Rows from block 5, named by matrix and row number. Rows with one number belong to one channel. Each number is 128 + 24 x the weight over the matrix's rms, rounded and kept within 0 to 255. All counts start at 0. Numbers have three digits each.
# convs0: expand pointwise conv (model.blocks.5.convs.0.weight, 768x192x1), inputs 0-191
# convs1: depthwise width-5 conv (model.blocks.5.convs.1.weight, 768x1x5, trained with AdamW), a 5 kernel
# convs2: project pointwise conv (model.blocks.5.convs.2.weight, 192x768x1, transposed), outputs 0-191
convs0.452:138136147107115101161159131111147104140116183086128128122137142135142102156099113108176108156094185142127124149143120134104123124099079104125165134137094113119084127093126136153132103138130123156114114136127060147127124158094153121115149138087126131167143144104118110139135148135177146161106124104132163126175129115156108088125091156084103151144135115199110168115103134143111113126126114132135133109095106124162153122143098157112160138117096114064124183075173128134131118123106138114137112115127157115109160168110095146142143131177140136078142116134131154147121188119101129099
convs1.452:099137147107100
convs2.452:132123131107128108172185122107162139131163168128128145102134135165118101138131145162180105141131091085060146142127150134124080149107150127130162118122153097151121142063117095089132175122161120170179140145108143135169088129160101144174126131136131125121136138163117168141121130111097132079153134143108107147143115119128121160125140147132139152144077133108166125115150094164138162187135116140117171123140139081155127087119081128172160083133122122115093143161117177121112108116131133111151137143164126108103120150102161176085164101096094106103123114113114122125147065149178145124
convs0.453:121102133170108159155103140123108160129121149148132094134110093144105083128136126129113171153116137187107133164159143110117100133125119106127096117148110142124113085135127112113059157128129091141131139124131141081117129144127173098132125158114094109150125109098069155125130138169158132122118075147120146111177123133147115117119093108144151096163126118182106164130120122124125152105126174123089152120087141128106109139097165158134113144131106159155144106128128129146092089076129146132150156091148144147129095125106182137089111104148089138112142116116128125149153139104125139127
convs1.453:139091117105106
convs2.453:115111145146139126120146143146103136152117163082145138102128120123118166181123129116138114108116138120105131128125148133098118157128117108132145122112157122130142125101135163123103158117137140128123132145117131135157114089098129143134134060097120154126099134071118157147110098123120095093121138156124159129130103100102164131146118100118083105136133099134115117146137126129072124123094112157155099137124103150125147138134112111143161102085148117140154142135093086130140109134139117116157085136127098171128108124131101166147091167133119129143141136113166135095123173143130124114
convs0.454:159121122138103169133137178104120114117134135136129119100091141157098109157087120110147082153155154161112147117155136121118126139077096154109121115108131135094115136092118133133150145143140113130117111097128108120112057126118095132149137126125118119125112167118154121163110074133138160099117146126115038125092102119140108113142133138147135138099154119134080144145148123131129180108110146093188124100122182130093145142131107144112097114132114158133120139147161126113155124125132137112107125123127134157138097130138126126151126125132147127087131112091104168102102149141171147128
convs1.454:161143108126096
convs2.454:136147134118154114119116116111184135072158129141147157141135127084125140132091136151156129200142094121107145127126120101119115120098100131085090134129147095136130068079104109142147127132104146118103106141116126132088099105167098125105138131095133094135119114121097089106140152127089158119112138116117180100140094132098120135113109096109096156108116123116102136119092098157083106150132106133163120103133093104108106156142156142130120147099143111158118128123137172152151142110114109120108157184121125093139123136108160149109162081142149097126155080127102144133124140152119146123
convs0.455:088168104090137090109066065134127103144103184122128170180110132091127141153104137129094105104124138163136185129161183131124128134113123112124123094149123117139142163143097166135129153121096146146121075118100144170143106133133145107133142128155117093135129144109115090125120112081131083106165127112132145153200149151105144111170146120147135137141178156123118124164081134121147139110155126093101119097103147134108107130108096126170108102108112140136135138135132141093111136098148134130170134144124112160122094144142192117166123138138154148157127178137098144147132116121129153143
convs1.455:141110119084101
convs2.455:122150179088158137081114120143095127117144128137150089119172135153153140104131138116114099089133117132096117160138104145122107134126138116151122134212199158158121142113080131156156149132130117118076114131139101128135110088109123122114137137102125135152135155120147146116159130106114119118146136184143185122141138126157123117127095160139097133118124115122156132110104144094176140126147129161091131134090131124143117167154148121150165192117131138142132138153145106159123146134098125145142145104143165117117106160106093126153159121137121119112127132121111113123135136132083136148
convs0.456:115128146129080127116103144179147136128139121136126133139103152143152085172093172129142133136141172170095107149122120100127137126101125138109145088151130161167104151125145116107141124128125099131167116142155155139111123094186082161096109120103113101130109140114166130105103153127133163134090156122138096136104142143123146127097115121131137135132154150150133102146133146145158137169142157115092124119133110099131135092151156130151113126131165126132136126146139117144138175150125143091127099096147148083092105165099158092132122085123129145131097136139157132123128112117115120153
convs1.456:162152147128146
convs2.456:102103153114139139117093139093106143093110101170102121134106117176137137154140157150136144128169125145166126106127144163092118104137111140138122109137144118131118126116174163105099138186173137168124118141078114143115153123149145145156124136126132116131118094120143114105130076120143161187112152139130110148139115090140138111119096133077133144111134126165133127104136136135182145142133149112072121133139135120149195127152138088138122122133113116113108114085120147153140122112120133143143096106129130155132125093168165173136130113115151164164119098101145125121115127143107083116
convs0.457:147128156140140134168141122110072127149117161101097134142117076123121133113130111110162122157138118121158120098159137143118099126092154138130153125105163147147126095125178120146118101112151100114125115144163097155071137138134112132091121109111132137159136144135105137156153119099170125145153093097163170118109112091097137124136167140119155119159158120137113148148134130103146156107109122113081084135134120100102146140151148114134120135139106112165128098154129158110126093122142117079149088135160111109151099159094127091172086133108120101147135162107145125117135110137151124103
convs1.457:100082109139145
convs2.457:123125147148137121158135078117149109108096137147140104119145130091125152144133146123098118150157115145173109118165129109145122106142121133140145120136114133124130142138112194143118081125146123166136113138131118120098119115149109138105081119108106136179107146114110136146127117138144160111122154142121095111160157110106094081079135104119144108117136121139153116104091163152166119166122140118131172102114170198171104130101143091098160089134156195125106069121138106113167128147119141091135169152114138101120118139124119065104120119132164115099167153127100101126160109139175131137
convs0.458:148166147140150127112119139119100111128127106111114110148104095146155169071117151151140122129156156182098149128063097106181134186086095151114081163163111108112127176133107110089143186142128097110124144167148137109131114159151122175109142108141090126106112163096143138136090095136145173146139149110072159106118146156104123142126143125106132147126138117128142112104135131128125114128110168122150139077143130115166106166119151090125133134119157149104120135120117125138129153185095109136077086095129122118139144162112133092111149088125130115131130163135130068117107155066146131151
convs1.458:151126121152161
convs2.458:138131166123109123140103120099145127122099105134155091097103154156132117117128108138081129091151059098113095147133128124128141121122125155162104128134138099135147126159122100098104136137133126164109123167151069166069119174129121120138117095114129115114123100106126130130098125119076110109136116136081132144160118038105111071134138144152126084142138105120153174134125085132082141106130106170095121170121109139134121179105113129150149080170075147172105151093177135138169093110122146138128127167136145128128134196094175159111074122124101131086129142141131160148165111101101188120
convs0.459:118135071117103170126131130139112127106129146176161116119122129095105070146167064090131190106117149142089124098143100155096167090118104077076119168102114174134152135129147106130125121142107142130133160141121151141139124152108136178143137116135168126093125136139157130122115071101112165151131088115095101142121134118117129130109206097141123114097133081137125123096113130153131116091132112087120158090136081145099161129123141127113109126124140101147109118085161104124167158133121156148124156120126108073149145132112157093165144105099146127163111154080156159077115145110066165153
convs1.459:107144148124159
convs2.459:120110155134204108161163190150135146132135154148155170127146128096114111158143111164108132130140121152120112164118098145168127107143135138142160131109135150110173182134085119079161143095105132113110128099122101114126135138103091150140153130135083140112113112129084101130151117115110136123101110177124118171120114148150123137132124106130091204132117135122103083145115135128146123121123090137122093125115109172106093183096196128103133143135121117124151108144136121131119140138088160141133099134098135099080124148108097136178144124131150117142115088155089135082130113111120148122
convs0.460:103130105130103146146112096160121133103166122143107094096113122145147155152179148169100128143112110091114124146100149125127125140096119133111091184139138136102081111109145142108133124132178101159175114127156108145132108101182169164118119146111151122119094114124127144158122178133113163142131122166131139107141139136148137123111121144145113117123121160129139146160131135118135094091144118098118156119128104121170121109154114099146149157129165113126124141145111107126126112121125148130149121142124147160124127125122081105123139136102129113112128122126088134157136136128146128156
convs1.460:090088128126112
convs2.460:140149115114108094129078149131131143155137126125138085126159133115128135091165138124129121130105163156091120143074131188155064163152156134153145114123122161102141172123108184146118133082122179131073106135115097147109126146113106097105151144139125120073116181113134119137152128131158169162149142096172134129113138110176101104093179187148114156119098147102136133114138151113173136099151145147134149178119091117097137122150104117096129155117106131147104123129158109157109122104126123125108109149121160122090132104136095116127117157125118173111133154170136132162111092149126107117
convs0.461:118132134156124101111138158102116116122139151079107129125128104155122114073128146171127128126103176103147144160146130114119147114128150121159123141134138177127150135153111153170133146098115121152146135168145103086127150137145136121143119116124139109146156112126120137159142172166142113119126139144134125158165117096130144171099156127101149144097159098122173163149116166105116138110161102166148138144136162092117083117139125147120117124138134151125158126129123111136099110117144116085121123091145142107112132123124143098135116137149143171127138149159115064091170147130114156141
convs1.461:131114153165155
convs2.461:113123150102083116128109114127130139122112122212164153120152147127122145109130140123166131142158078136145122120126132128134113108140095163140102136129104146157172116172116163110124116170104125091137118129116099097126120121114096105112158154126141138120153119158148156114124134111125128159128115147127159147112147123131146169140125118141141147120090148089169119145123144094144125109133122108109143133123090128102132123170152094102120158126130116131139127122114122138123160117156111115142100138142136107129151095129108126139145134088138131119147114102117111101161141138177126126
convs0.462:138127128123120099140179111169166157150102149133111175106115097097114100160125136125134133113064133122128149099121163133128146164101099127120129126145119119082093086106144138138105140149108112112103137136163137106102139132125114137131089153149130134090126133135188126130159086131096132084125132177127066126149116132142112172154150125118137143093130149112102170114149145155085096163129090156140099125142110148124095128136122130128155126123124119098151167120117108129118138115157089151137103146149127140096095167115121121135123125139133109127144145154127120132123088110150128137
convs1.462:172143118123111
convs2.462:153112137162160125128086115145121120103142130174103125173122144122138143146078171089144104118098066170138149160168142142128172081153158118156113125140081120139103117141115161173149177152169126095116141142145106131096083113142166116071133131159149130141122117156124104108114149114143140153153118152123113106171148106119146120119117139068086121130117120138152134138143139111134116137119125149104149136139125103136104089135171129126145128143119145150105127120085149125124113137150093127128174143108135163150153145123094138122181131132160160120139127112187151166117125176132081109
convs0.463:114184130093093170138106107120163128160146118118132156123127151144130186127141142164137089144125123135109133141129142156133116111141128082148125102153116142138118106133164161157173103152127162091093106119145151107097153093166139153135109149132163079133102134110158143119153105109151158133123136107170197142133129125112104121130123092070125114158098139115107106154151128152119109162144161128105158107135097133145158120146128167136090169133144134120173089102140137145142131161133167158107096171135108117106169165150095081160123107105137084112161113134097091127116158089119091104
convs1.463:132144120097090
convs2.463:161152139105095112139137161139169156168128160145097105100153127170121150132142137125134168154131100125137128178119117146129128097104141129140108144109136115171117095128132113126113140125167138124124107112161086122159157114146098118048180173119130079114109141111139158152106096137119202117157099124121125139121123137173123151155144107114131117106085157109127155080171118135063122153126115143164117146117092117123094127141145118115142157143144110117133090150177099165117097098157137103149119065125165138123101132132117115102083122102137137116102092177113131113122097164113106116
convs0.464:117173076184126161110150163118167129124154161127107130155130117073062131136147125137158157138100079126151147114196102146144118150087141097099131094125094100124154157109131138162133140095130140123109115095133108144093116163105165109185110152107079135125166125110137159182115115093106115145144142135100143104077142152138104166157114119134125140093150112110091139118132141163103105100106104145164153136087093141162175146160139105153153099150119158126121154150121168108125139078115149114138123133087113138138120086128086121134147148152181098107147095119123144137149146121132139099
convs1.464:128101134162135
convs2.464:149112135129140107138125152113139096117152171106147107131140092130136133123166137144115143204124049125117127156130119160118138120166179126136136138132139150158119124149172093094117108108127130134153127055108120126135145133165122136112120117129097136152162125162110132166164115148125117120158154132126112158134127133157148128170122094153123170096116135097118129131124130143118156130124149164126135122130119134168073090134099154136143176091151108140100140131100122139142138116139141108143128099129153111065101163133149136170121117155138119136144075158114138117126085130151101135
convs0.465:115141171134125184070120119131132120134135160148113146113146092122102152138119129156110132160194130081131104143144089156148123130134104148156150113144128110175137147158168135154102147132163129137134197112155161126158107111122129129142130124132105136128146096122107148125160150149154130103085135116119116135106121106081098118147119113148122158129124143171169106157094110125153119148134121094149088129144141093129127152134114140147129120153179121109123113165116159126124132154161154121112124124122148081136140108128071072122107090128120113099145109062132135130150118079129130152
convs1.465:154123103148151
convs2.465:080135123124181157086093169136089162128136140164145137126114135122125130152075143130081106124140092100120133122147117130164152135101147104098133143129134069135142096104113126070102121104144142105107122158143114152082111149103135139123162109153103163169159136154133102072095105100132133126137084136148111124161114144136153115106147111108144152165088153151144131116135095140142144108138146116117137105131139109128155142082176133092119161136157157122132125154138112124122090128137118131122147147139165124118114169146141124136093161176146160165128170136122121153112142166162132103
convs0.466:131108156099110135142108123113099119125134163084134146147125169133138175185116122105113125122162157101154109179130110071155141142112144099100109144141105110104114121157114114112083100101103151129152183122147121106134159120109117114116141133112188157093144125071134105166132149132151128145106154083116164143090128114110084082095149145103101107104145122137158106116148100071119125113125162120146138087142125096160164114121140114095123135148107137086140092157120156072133120135119207117155113115074143132124126141043139115131123130155155119097131152134109137092154122119089058081
convs1.466:179122132110122
convs2.466:175146136119125119124124160127131145095125137149130142109113133137146123122145080170093103129131136069098108135109163152148120122143135163153100118105076122118178127108178146185166156132129088110114162100068158112110167117119142095106139188094084138132180161139149150145069111139147159103125143140137088094100057157155107086169125102143138176165123093091168115161120101153122136110141109192114182164134142134099126097093140187120098119142136099132150125108152128097102110134176136156168150135163136164141136148135147146101124132145099120119126105119154182135122110108144068074
convs0.467:085145127097132142127070152101135111158138134138090151080127137146148100099150094091131132156184137131153095129120129116152124135116107114107137108160087101153112138189146146151103142129140104128135090130163098179088137093095100160148097123123144130108127113075141099108111104140110096138088132145151122140124136106109146183143083126130149127137100111128129124133103113153148108154146110115169163097145188130139087136110128140122163155124136129163118092130069177109136117157174123121106154144074098149123102119124128125128122105123171111095096128162136146099143131127128126135
convs1.467:110146124090112
convs2.467:141127142140123136129125112135098115119130116145182125150144088129101164162131125136076132161135096156121139109131145143145140118107096145119112166145176140129115106106149146130137117112122108174150158117118092096139078097147128131121132149101106110082144126161134085134143137168170124106075113105127114164149131116140101118138142144137091127161149157139100133130100129136125123108107159131143198058125103117134137091119122136148155123149088142126117142134137130146132154130073069092146119092159147139157082099121125107134108148105118143103113104140159111116141106132174132131
convs0.468:129138120133115099147143143124114108117147124139133144098139131153086138139149089132094101126111132129166122149112117130097137170135127158144122153101091123114110124109125147140085128130163143102133141133104092112136135122161138081111164118126126136088102131169147139163121107143130129101148143117134113142132157077124125136096132156183120125117111142096095182116146153144147140093075101118100144141135115066152093137090138175127092114141079134160089150132166141110101118109115109151115110122119100128120116176095190135121140148100087136104175141099082175122112104117152142137
convs1.468:179132135142139
convs2.468:153137115125117153074160106115124129162095120127140173130118142138123132157128139150130118099141119111148101141143120129118098109127167130121123143118147084105092095105176166118132128126170114154104126149142083134093092126095127136135124116178129128136117184150115135121178095084111107145147179095145127145108110109101115133082142134138133147149123139141146125094106111150114131142129096172119152136100112127124127107109112083102116117090115088081091110095103148105095126129095113147150086177113108101156119156132132129142139144140103132122168123162123109113104126135127140168
convs0.469:156116130126102142129142119139121124140133136146142137136143146100128139109104134129188141133141138158118133106086097096118091131105142129176155159116168125098132165128137151094140149150111151097134103118075122141105097141147113121128118128109133119084106137100092131159118089153129134125086135112148118169122181130053150134155167118189105109136105118132144101101147130119128151078136126140123122121070128122120129131116141094087116108114088078103137139123090126127141133139122134143090119097112105135174138178087142122096057117114136113121087146110136116102144127114104117130
convs1.469:163137141160134
convs2.469:134127107121141157111120157134133106159106117118195117105100128139167121108143139165154118133154129139155126120132145153115144154158124137116121127146076080172119105177140137173144157127143128133145147134133120144115140134096111129096104129097156140082112136113118154157124108086106103143186100121152109119094142094150156113120166137146147136123169137116146124115163152110148145118090118137133161156163134118141090130104177151130113143129124093141122119161098110106152155130137170143135072108118102132127121127119116097129150120129138108088114158112156126189146118090166117133
convs0.471:167112099108110161116128101080109141126128120149146093108129112139140113132139143152139088149126111117035093123144123147112140118095130100100147069156145157127083118123134158109153118128130139180164140125157126124126121114162150145130099108089133122156131115159122111101136148089151140142149131140113070092147115154138101099126135076104091122136139140114123135176136146129120126168143132130139151124146104134163155132152124120135089154092158138108157108146122127126131078124126103167113132132154187094126132133109129145124119117070137119111117104136108153101092145114178112100
convs1.471:120140129148178
convs2.471:147086127122078150106128069104138137104057149140111137102135142158139119097121108089165090155113127132100156135085111136168122144137171115095121168107143119180086130114123125124119146147145107113127127154139100154136095144099149127166101112130128112139132104132140128120123113124145094111119118142149148131101129164134143130117139115109101140145142140121115140123166133157124152127156134132129111191147158124163163121162177144141120119127083100147140121129120127122143100095156128180136112167147115096136118151130150126154137119122184143138109149164131121131122130154121155099
convs0.472:101180081146117123117087094141151133172084151126135132177122136141128160101154134135130138110103104158108148078125147121104151153145151157137128185132157127149119140077094134146109103113109159104135095080167152133083113150157104105154176146127137127084140106158119129142135169115124106127162141122169140156106094147167126140074128123120091133143091143102118141094146111167155152150118130126104155106080157094168118155123163115147180087116094136139149164134115157132143148112090084135117097118081083149119109067161123112149123073155091108095132133116123149153144147107145106127
convs1.472:146136110110083
convs2.472:145182168158081140110170150110120132115132122079168112121184166126101120090145142169132119148122132143171113113110143105108128096149089133118147110088145150133125133114111147114142110135128134098057134147142133135156117140123164169121158117147141147162078128139109110142146107170130137128152097118117107155135100086108136174167084115105179170144102111123097122121112149131099116104167139106145104124050129149148121160163115060110119160192168095092110105185147178114143111110150139139130154113161099093144154104120126109122143118143177165085132153137096115137148069145153114092
convs0.473:141153133139138117125158108129136100122124124113146147135106091138103122136105089085145123149143155149188137142148155160134163090109172121140138160177149161158151102173140155126119122111129084137145137125136110170117148128123120161165133091112097147174125141157096087127091163151129126102140117142096124117125130134153120108127190131141144157148155114139117154147137116125087132148130123097144154114121142113122104114102107114140148138106132175129092095111118113119120161136168156138116125126105101088122127124127165133134140137102121073119098173156152135144145109104140102152
convs1.473:087093114129142
convs2.473:150121140154133119117145130138139151138144097100140131121131111114112120096099146157170117122107097110112146102104112147147173102132138135159111078138128142141137124098154106132147133118133129112123120122087151130117086126110139146123115174124111151105161137142102124136168121130144163115129114099130150142115124102095139164171159165132104101120121124147094136137156142114163128169109098119113114125121140090146107133136173126139116135122144127122083141102128125109129129163120136145098136096134113180123140128157141179129168127112165089112144154137112135159140104123185127133
convs0.474:124139139159137109115140140081129095137150118125111121116193102135107115108070185117142146119101101133119112180127131104159090125113108143127128117098134125121154124178086168119145139142102157155083160139101147129125105083131141120151116194156128150098196136107097130110148078156137141151163151132067138135105117119142137124114131103155080097121127131156115132071089206133130135132096130146143143137180115161174127110143139125136088149106127134119100107170140114148096147140167119112098157111161142107105125077129162135135121148123108081126158123101125127126189137153103087116
convs1.474:135121124143195
convs2.474:146120063144105138117145101039112082124128079162087119134111141086156082139168110145124201113109104152114122082144166109158133118186140102166138142178129129120119128132118090113095131148103150123107115150141175108107132144137155153147128191132102139136107104142142095134165128121127129131091160206147149119131138121090115117137122140118124104113104122134139098148158087149145134148146131122083130169142119100138127145104123160131162171139159098125115122162083110141099150141127138088168101151169129150143146102136111170109123062132114124115129153092145115159152148098124129130
convs0.475:111092128162148141111172135127080130143132135129161114070123117146116104140103144089141110180118129106119099117135134135148101084144102159183099143133150119129142139129128139107113100168135117141195124120109088141078086129130128160139129128125144132141127151083122140136124151130159117090113131090124156145159092133090176148075167139133082092133116122137118151121114158180112142089130044115111127111141162082176158135059158107095120128135118177157133147157144172101153103110113127162146121118131146172103082097148088154124116112101103091099149124139148156115138142122149153158
convs1.475:140170123101147
convs2.475:090130134180155068179169132125150128102156148166093186116123141117148149150145113165136135133148128131107119094093119086131099139124122134153137126143123079115146163103149112127147118131156116133118143114064117149155098151113109159195135118138144108087170166176112151128099147108108165129138081098111169113142138113102110150119107120115123082070123156159102110152135163136110123130116091122148119136132159076148119160094114170141105088130090117147157134144148146108121107146151139084142132128163121150131126135062086116108126100102077111144068116145153142160118106101099143151
convs0.476:117117113118164121149147124159143101116132145122112113112137134182090161105065095137108107119155107107138092114146121089157139161158143093137155088132111110101083156145160115130118132120159112107113165148137140145164161158099141088133187156124111106113125151059161106149118138132095104122146111135133112110147118119148172169152120181131071138152129117142138118080167106147136137092161112143171128138144151128160169091123086096083121132119150144125161146113170133113119079079126160182124119137118167125081113141136102048136155124135128102149094113116148092162118171109166112102
convs1.476:177116129131122
convs2.476:127145147158141092129120134187164124115150142102167133153120130152148125135146111151107157123100156132097151108143110160095111108125153145124183144117112087102143144161113130160117152127143128097102141130117147167131120105105133079115192104088124161131138169112155099089137159118192117151121120129132144153138112158121121154146161139082097129139136115101139122112186126123178154082086119186182158086127115128116155139124154163132131120173124139112183116111108141114112150101166099166064138091135120183129142121111080125085153092159112142106132123146169115124170138122118084141
convs0.477:149132100139074087161106154143152148131091095107097140117099153105098115162155130135126135157135129125132144148139075115148153149129107093112121113167086127169132132105141136116120087097135144067127150125135102127170153138135105127148116148110155157135169085126078116127201182148125094127111118141084131116124131129086125138127131149124136155139103169128146145166143132141135152151166124076086112133091096108122130144126179128156113124142133114112120130069142147145087131090134124140140145166140120069081107096141165123109080132122135142100134116119115131112075120149127135135
convs1.477:123076140093129
convs2.477:137148093170103129113139139134122164095137151097147153136113126108166146135112149143107109098090125119153161108121098100119133133128103150140166084119135125157091155104151128115105113165127125119119131156152145106147101128195109071159129144138122142156092131110126107107109132100133143107144137103140110154163134107118093151136086076095142103095135179126130137127119125151103115130102152106119108165131118141076153132142083093113136097145111127100171133104093110196109156105084143162110122109128095133125123137122122145113129099129160180183120107101132086153104086154080124128
convs0.478:126139148148133097161163104137132171163178143144119130126094102133101153112077119132134137122124108160125102120127126126126140125109132118148107153102126142105130114129123118124116164115127117145101115166121137110133141127129129156148147131117146165116157130188190147094146118103140125155165161131088146112127099103166134128173118152133138109119150103151110132153165110113137139133082126139162112141178147143127152132113094117113143110141120159126097150140153147129119132114150093154126114117113129097103162151116126128109105109127124084087147144129115113089113153104121144127
convs1.478:129134134138041
convs2.478:156115123143139179129097084154158160087136143136138146116137115100104095144126161137147164115147146140167096127120154132136117121125157131122144114148083116122139114115088117134134134135129165099119126120140122125145158110141107141123125113126146142129101146144146131139119151109130161177112150142152180107137111121128141127123135148090122126121150129133127091125115106135145123140131120159100134122145149094133134104182145154116107108125118136148112117137105106150094079129148127120154126166143109158145124120154171151119104129139148061145135134160144122126118149112124135132
convs0.479:140111150106123100142116134138146116113139170123097120144144134143150128152137117121135121100136149125144141130077085112166096111166109158105147142083147141184154146119112138104139101161149147111125134167110089136107137130141136110149125128136093147156084153135137155121140089122124138129107118085132115158159098163132111153098108133114123090143139111129113098169149104131140124115109145175178109123085122158151141132147144110121100133134136112125137117150166144130116110133129090102095117145122110134121150153140160130113138112126132150161097108164129122115152148123122143142
convs1.479:117154137099108
convs2.479:115135128111125147129141156123134133138142130102105152120117163091106172108133161137148130164080098101111107180126124110121113103131138144154107096105146115106151111136161116161133125159118121116135137131130110126141098157116141181118141136111111155138109135122161139146166158085098141111116142138109116144123147134132141100142131152085118177138138099120114161145122119139133147120148118099183124145101115121131149153125153122093129125117129140112115119110143148165114116166155095143135119117109110151127165116153173140176151172077124094124114093109148098100126120138154156129
convs0.480:166102134144116094130122147144087149118118148124099104141081157151144109139133087071126141081124125113163149151118128133113102063128099091095137146093144147132071129140144088158127115175104094089099101147167144118172189180148140121197119141130104173118106172124114103170122108147161128103110098135121110104157134120135088101098104075149139138144128112107127119093183146119125116132113186109134143133088160167083144116150142142135129131096104122102117148157107143150141089103117127117128125193129117102125138097106116162122094113109121116120109183122131135158145162135093144123
convs1.480:148152136104098
convs2.480:156130106124154128171104105117101105108169116136147088198131145085104141111139157136110122115206117145150149133099102113127107128136166145136123101110137131092151121111160118145137150135129078112127132117137117119177122146118112124109151114116101155109096143116094150100117121131134139139127125131108098143124111144141144127123116132093101120098086146148119050121083183111167168154114119087112144094162092155071117108125118096108119173172109099152115150091125155152156096120108151107126069089077095158111133141090135091092099089137122160139155104127122109137133184150124136140
convs0.482:132155133137109128127127143138164082128154097110126164145099211162125119158146152102072096111109151176115107102145127086129090084115152089102132132135127143147148115134122118161147134129128166112117063163141128160096165141110133125150134141138114143104136132117147149144112165163090113163134092120133118143108149155120124098135103144126136138075101108135147150108130145096116088130129154100155140154144131137129104145133155162136108097110125049165131118126098110149137133147147144151173153154099109119105116133135100104105110124104133091115135126147094189109138148088124132134
convs1.482:159135136156095
convs2.482:130123105147106148142147176100137163119127114169126160133152126099160129132141153121106103135140195149131126094150084169118155143124126151160118139133131127094125115134120118070144092126106123127141114109141139156097149114163112126137164116107120101199139145137102151106132192138085121123096144132113089142143139112130171161084123126155137105108123072122155108085132139128108121151157156114147116126124115128059138134100099115116110128120126149122144152129122151145135162099135104134157123165125122118127096165166117144112086123096144099143066106139094126106107152146100132118
convs0.483:100154153137127127136107100098101117134192139128117126158072135096128177145098139099101121131156142108124137124135148167155146097112140132119158117139110119124122132119115126139153162097119130114101155124152109142134146195092110130139113126105112107137100118135136082146085138107153133106126096136131127136149138139150116100138180118131172117124122121144176101103118133097077139130093112107116119168124148082132101144118149126176124066109118134081142137114104145141127120182128126082103165169112115141136158139146092121105086112090084140187112114139085146115086106128148119081
convs1.483:095145130094138
convs2.483:148157095109149162103156122167104182087126119106134089092134127103132113159138058149121163136189139135122124119153117137084125094150097140114143148159142100123132156096123162135137096124168108150121142117103131113139115136178131111134167117099119113124086126113161138169083104141150168144137128130152079187144157161123118089142137117132118150120116141091151102142076174142156126146144134105101108125123141087126131129129116113127129166163128126117184098126125094123114140166121144147168167090130155122129110118107120106137131141113140111160099139116091111118159158164132124097
convs0.484:094131155155094188088104164095080095145123084126110118111150126094132124120115124140140134123131162112120113122103124122125146131129132090119158116142150113097130087117176125109105160145126143150064136118097144146155121066108118131134142136149100105136116153109108146151139121157148118117142146175166138101118132120127145139124099097099137152116157181130143160161132089088130157136121162111109107136092122133173136153109149133150094106102128166167132110142139155133183142134084116148119124092156078160118128120154159103119178096105133118126133109123184154102117090145117137115
convs1.484:096122134164125
convs2.484:121147129169149099129082135100118121132126133104074141142117096110117123119158122111091136158137127097145160131146112143156144161101094153103110116126143113151157107133129137086122097110130110118073149120156147135163123160175104071145117167132119126118135130141186098109147165120108145162161119100115136072118095127137154146092118185108134134120114100112120133134099107132094132115127141151142101165106158157114122126146101112116090106111074136112106137107143150116097145096165145106144128087142111174146107165158109135109076087145122156139130096146102110141100111131146093114
convs0.485:143125168131118100152092131115119143132169105158153127118152149094093128129103101122154142109115129077135127189116089057168127098140119108155167149124112129134134128129109083141142141145098119096137129154153150096125123111127162123078145129135118165129171192147110143138108124117149107156137119145133124155101098086096150113152157062114122087120100153143153114156128114111138137142102107147077129153125116157179135136116133128118120155135077091070119085149131130111119126125146129106114163136099110075098126104129079151132104121109143134134104117145112136086163111154112180113
convs1.485:154130122104099
convs2.485:178132127117118119122161122137147179119081184087128143131144097098090147115122114152121103154136133078113159160124116156147117179122151155129163146136190119128166110126172115149092110140132117104131061149099092137115118133116148178152114138126113140167153089133161124175129142113131113146110117123101107150166112093102144117156134149147162115131075138103152128151098089113140118115110132134119167170134126153137134135154142189171152162153106118159102113109093166122128102122120131133135103143119109112135085118123148193118141104134192157140097096162155180122138127108109135172
convs0.486:159160116107132124120147055145107160119132165120152137129124124125147133114141099162169091072112140106097124125159137144093136140154096151153142167121141087108127159138144120175143133142105085098156113112127165139121122154147143123096113100126148142131120122130099138179127101134121144110104141120111129134105142155092117172130141114184107119149131121159114103129113145108110181139166145101116071086111144110108159126133133131128165101176123114095144127138161114149140156107132112120112129140068123129145112133102100145101181140117133116095115151145097128105107096147099116054
convs1.486:136111114152169
convs2.486:109130147136121118102115109155138115072127089125155139156156198143122116114130160105121118114141120124153129139139105201125101130161131149120132112122167109115110093165147146164124156081110138137104131119095146093131178143139147134142148161134096150118119143140178140101118125148135152127133147099122161116162164116122130149133122135144129140152131149122143118117144138145115142119112126128142107125138124144102115140170123187097108173113103108140116155134118114105134084151135081143114124127125151141153155098126129111112106169106141120127092108135121122149126090122107128118
convs0.487:129112109154124124110122116091091174162153139164157124125094140156139193148158143108165088131169117150116155096125119126086056102166128140110105074096163118097119119108092114093134123124114126116141120118145127137208123150090159116119172130138119168157099144147160104137150121150101138149144139124126109126120120141095108161071156130138072108128161120112123120183132135183112123119122136163129111111112099091098178127129155160139146114106104115138132092162134149106154141145127169155162127113155175111143137144117131150157121132127158108108111083124158126128138145152155114162
convs1.487:100123157148118
convs2.487:140136146127114108168127116116075089115139103086134113150128091180124120116088105134136152101116119143117102088125134163169146138111091137133130101145111142127157113129147103137125140139109167094107156136156138147159150110154110136128137133127112143120119126090119142143179115152102144097114123146098140122137137128149113137142151092098101103082095096158136120172145136122065133101088126120132182124151120121147089111171156124151124102111110116161142098170138141138074154141146117153104133148126160121137152132118116107151113163145080122189160119112085087117187141124118141112
convs0.488:134090120145098099111098145110129127090121101117124155122142133136159150102136153149134122118113117122160152121094133077122125149149123186137163105147127124116139138102159152124148123110187129118135134135130126135140137139143140093209164116116106111121093116162150183085103131101125154159127162136110121129123161108163091144121097145121119192116116123139096097166113099149102142148129105109135113103129147130120138127081124127117101109089106120107153102133133149134154130113151140097127095134151127107146140109087105128091123104130120112147112151070126093078119151084132105110
convs1.488:173148131109130
convs2.488:094180149119162092161150158150121144108170137104146164132157118100120129140096117131135117118159131104137093141164096166125186155158153185123173107088132162135120166131112141141107124168132114131142142152118127132156121093144140108107128186115121131134116170081081118145116145144115128150126168128121112169152174110141147149142141119117127136165107119121144157131161139097074112139115076147141132148153131139170142132202137184097127076139165115127146136118086176127132124109139082089115074093153130130145080143104135114111112127090154114112154121164122150128093135110162149138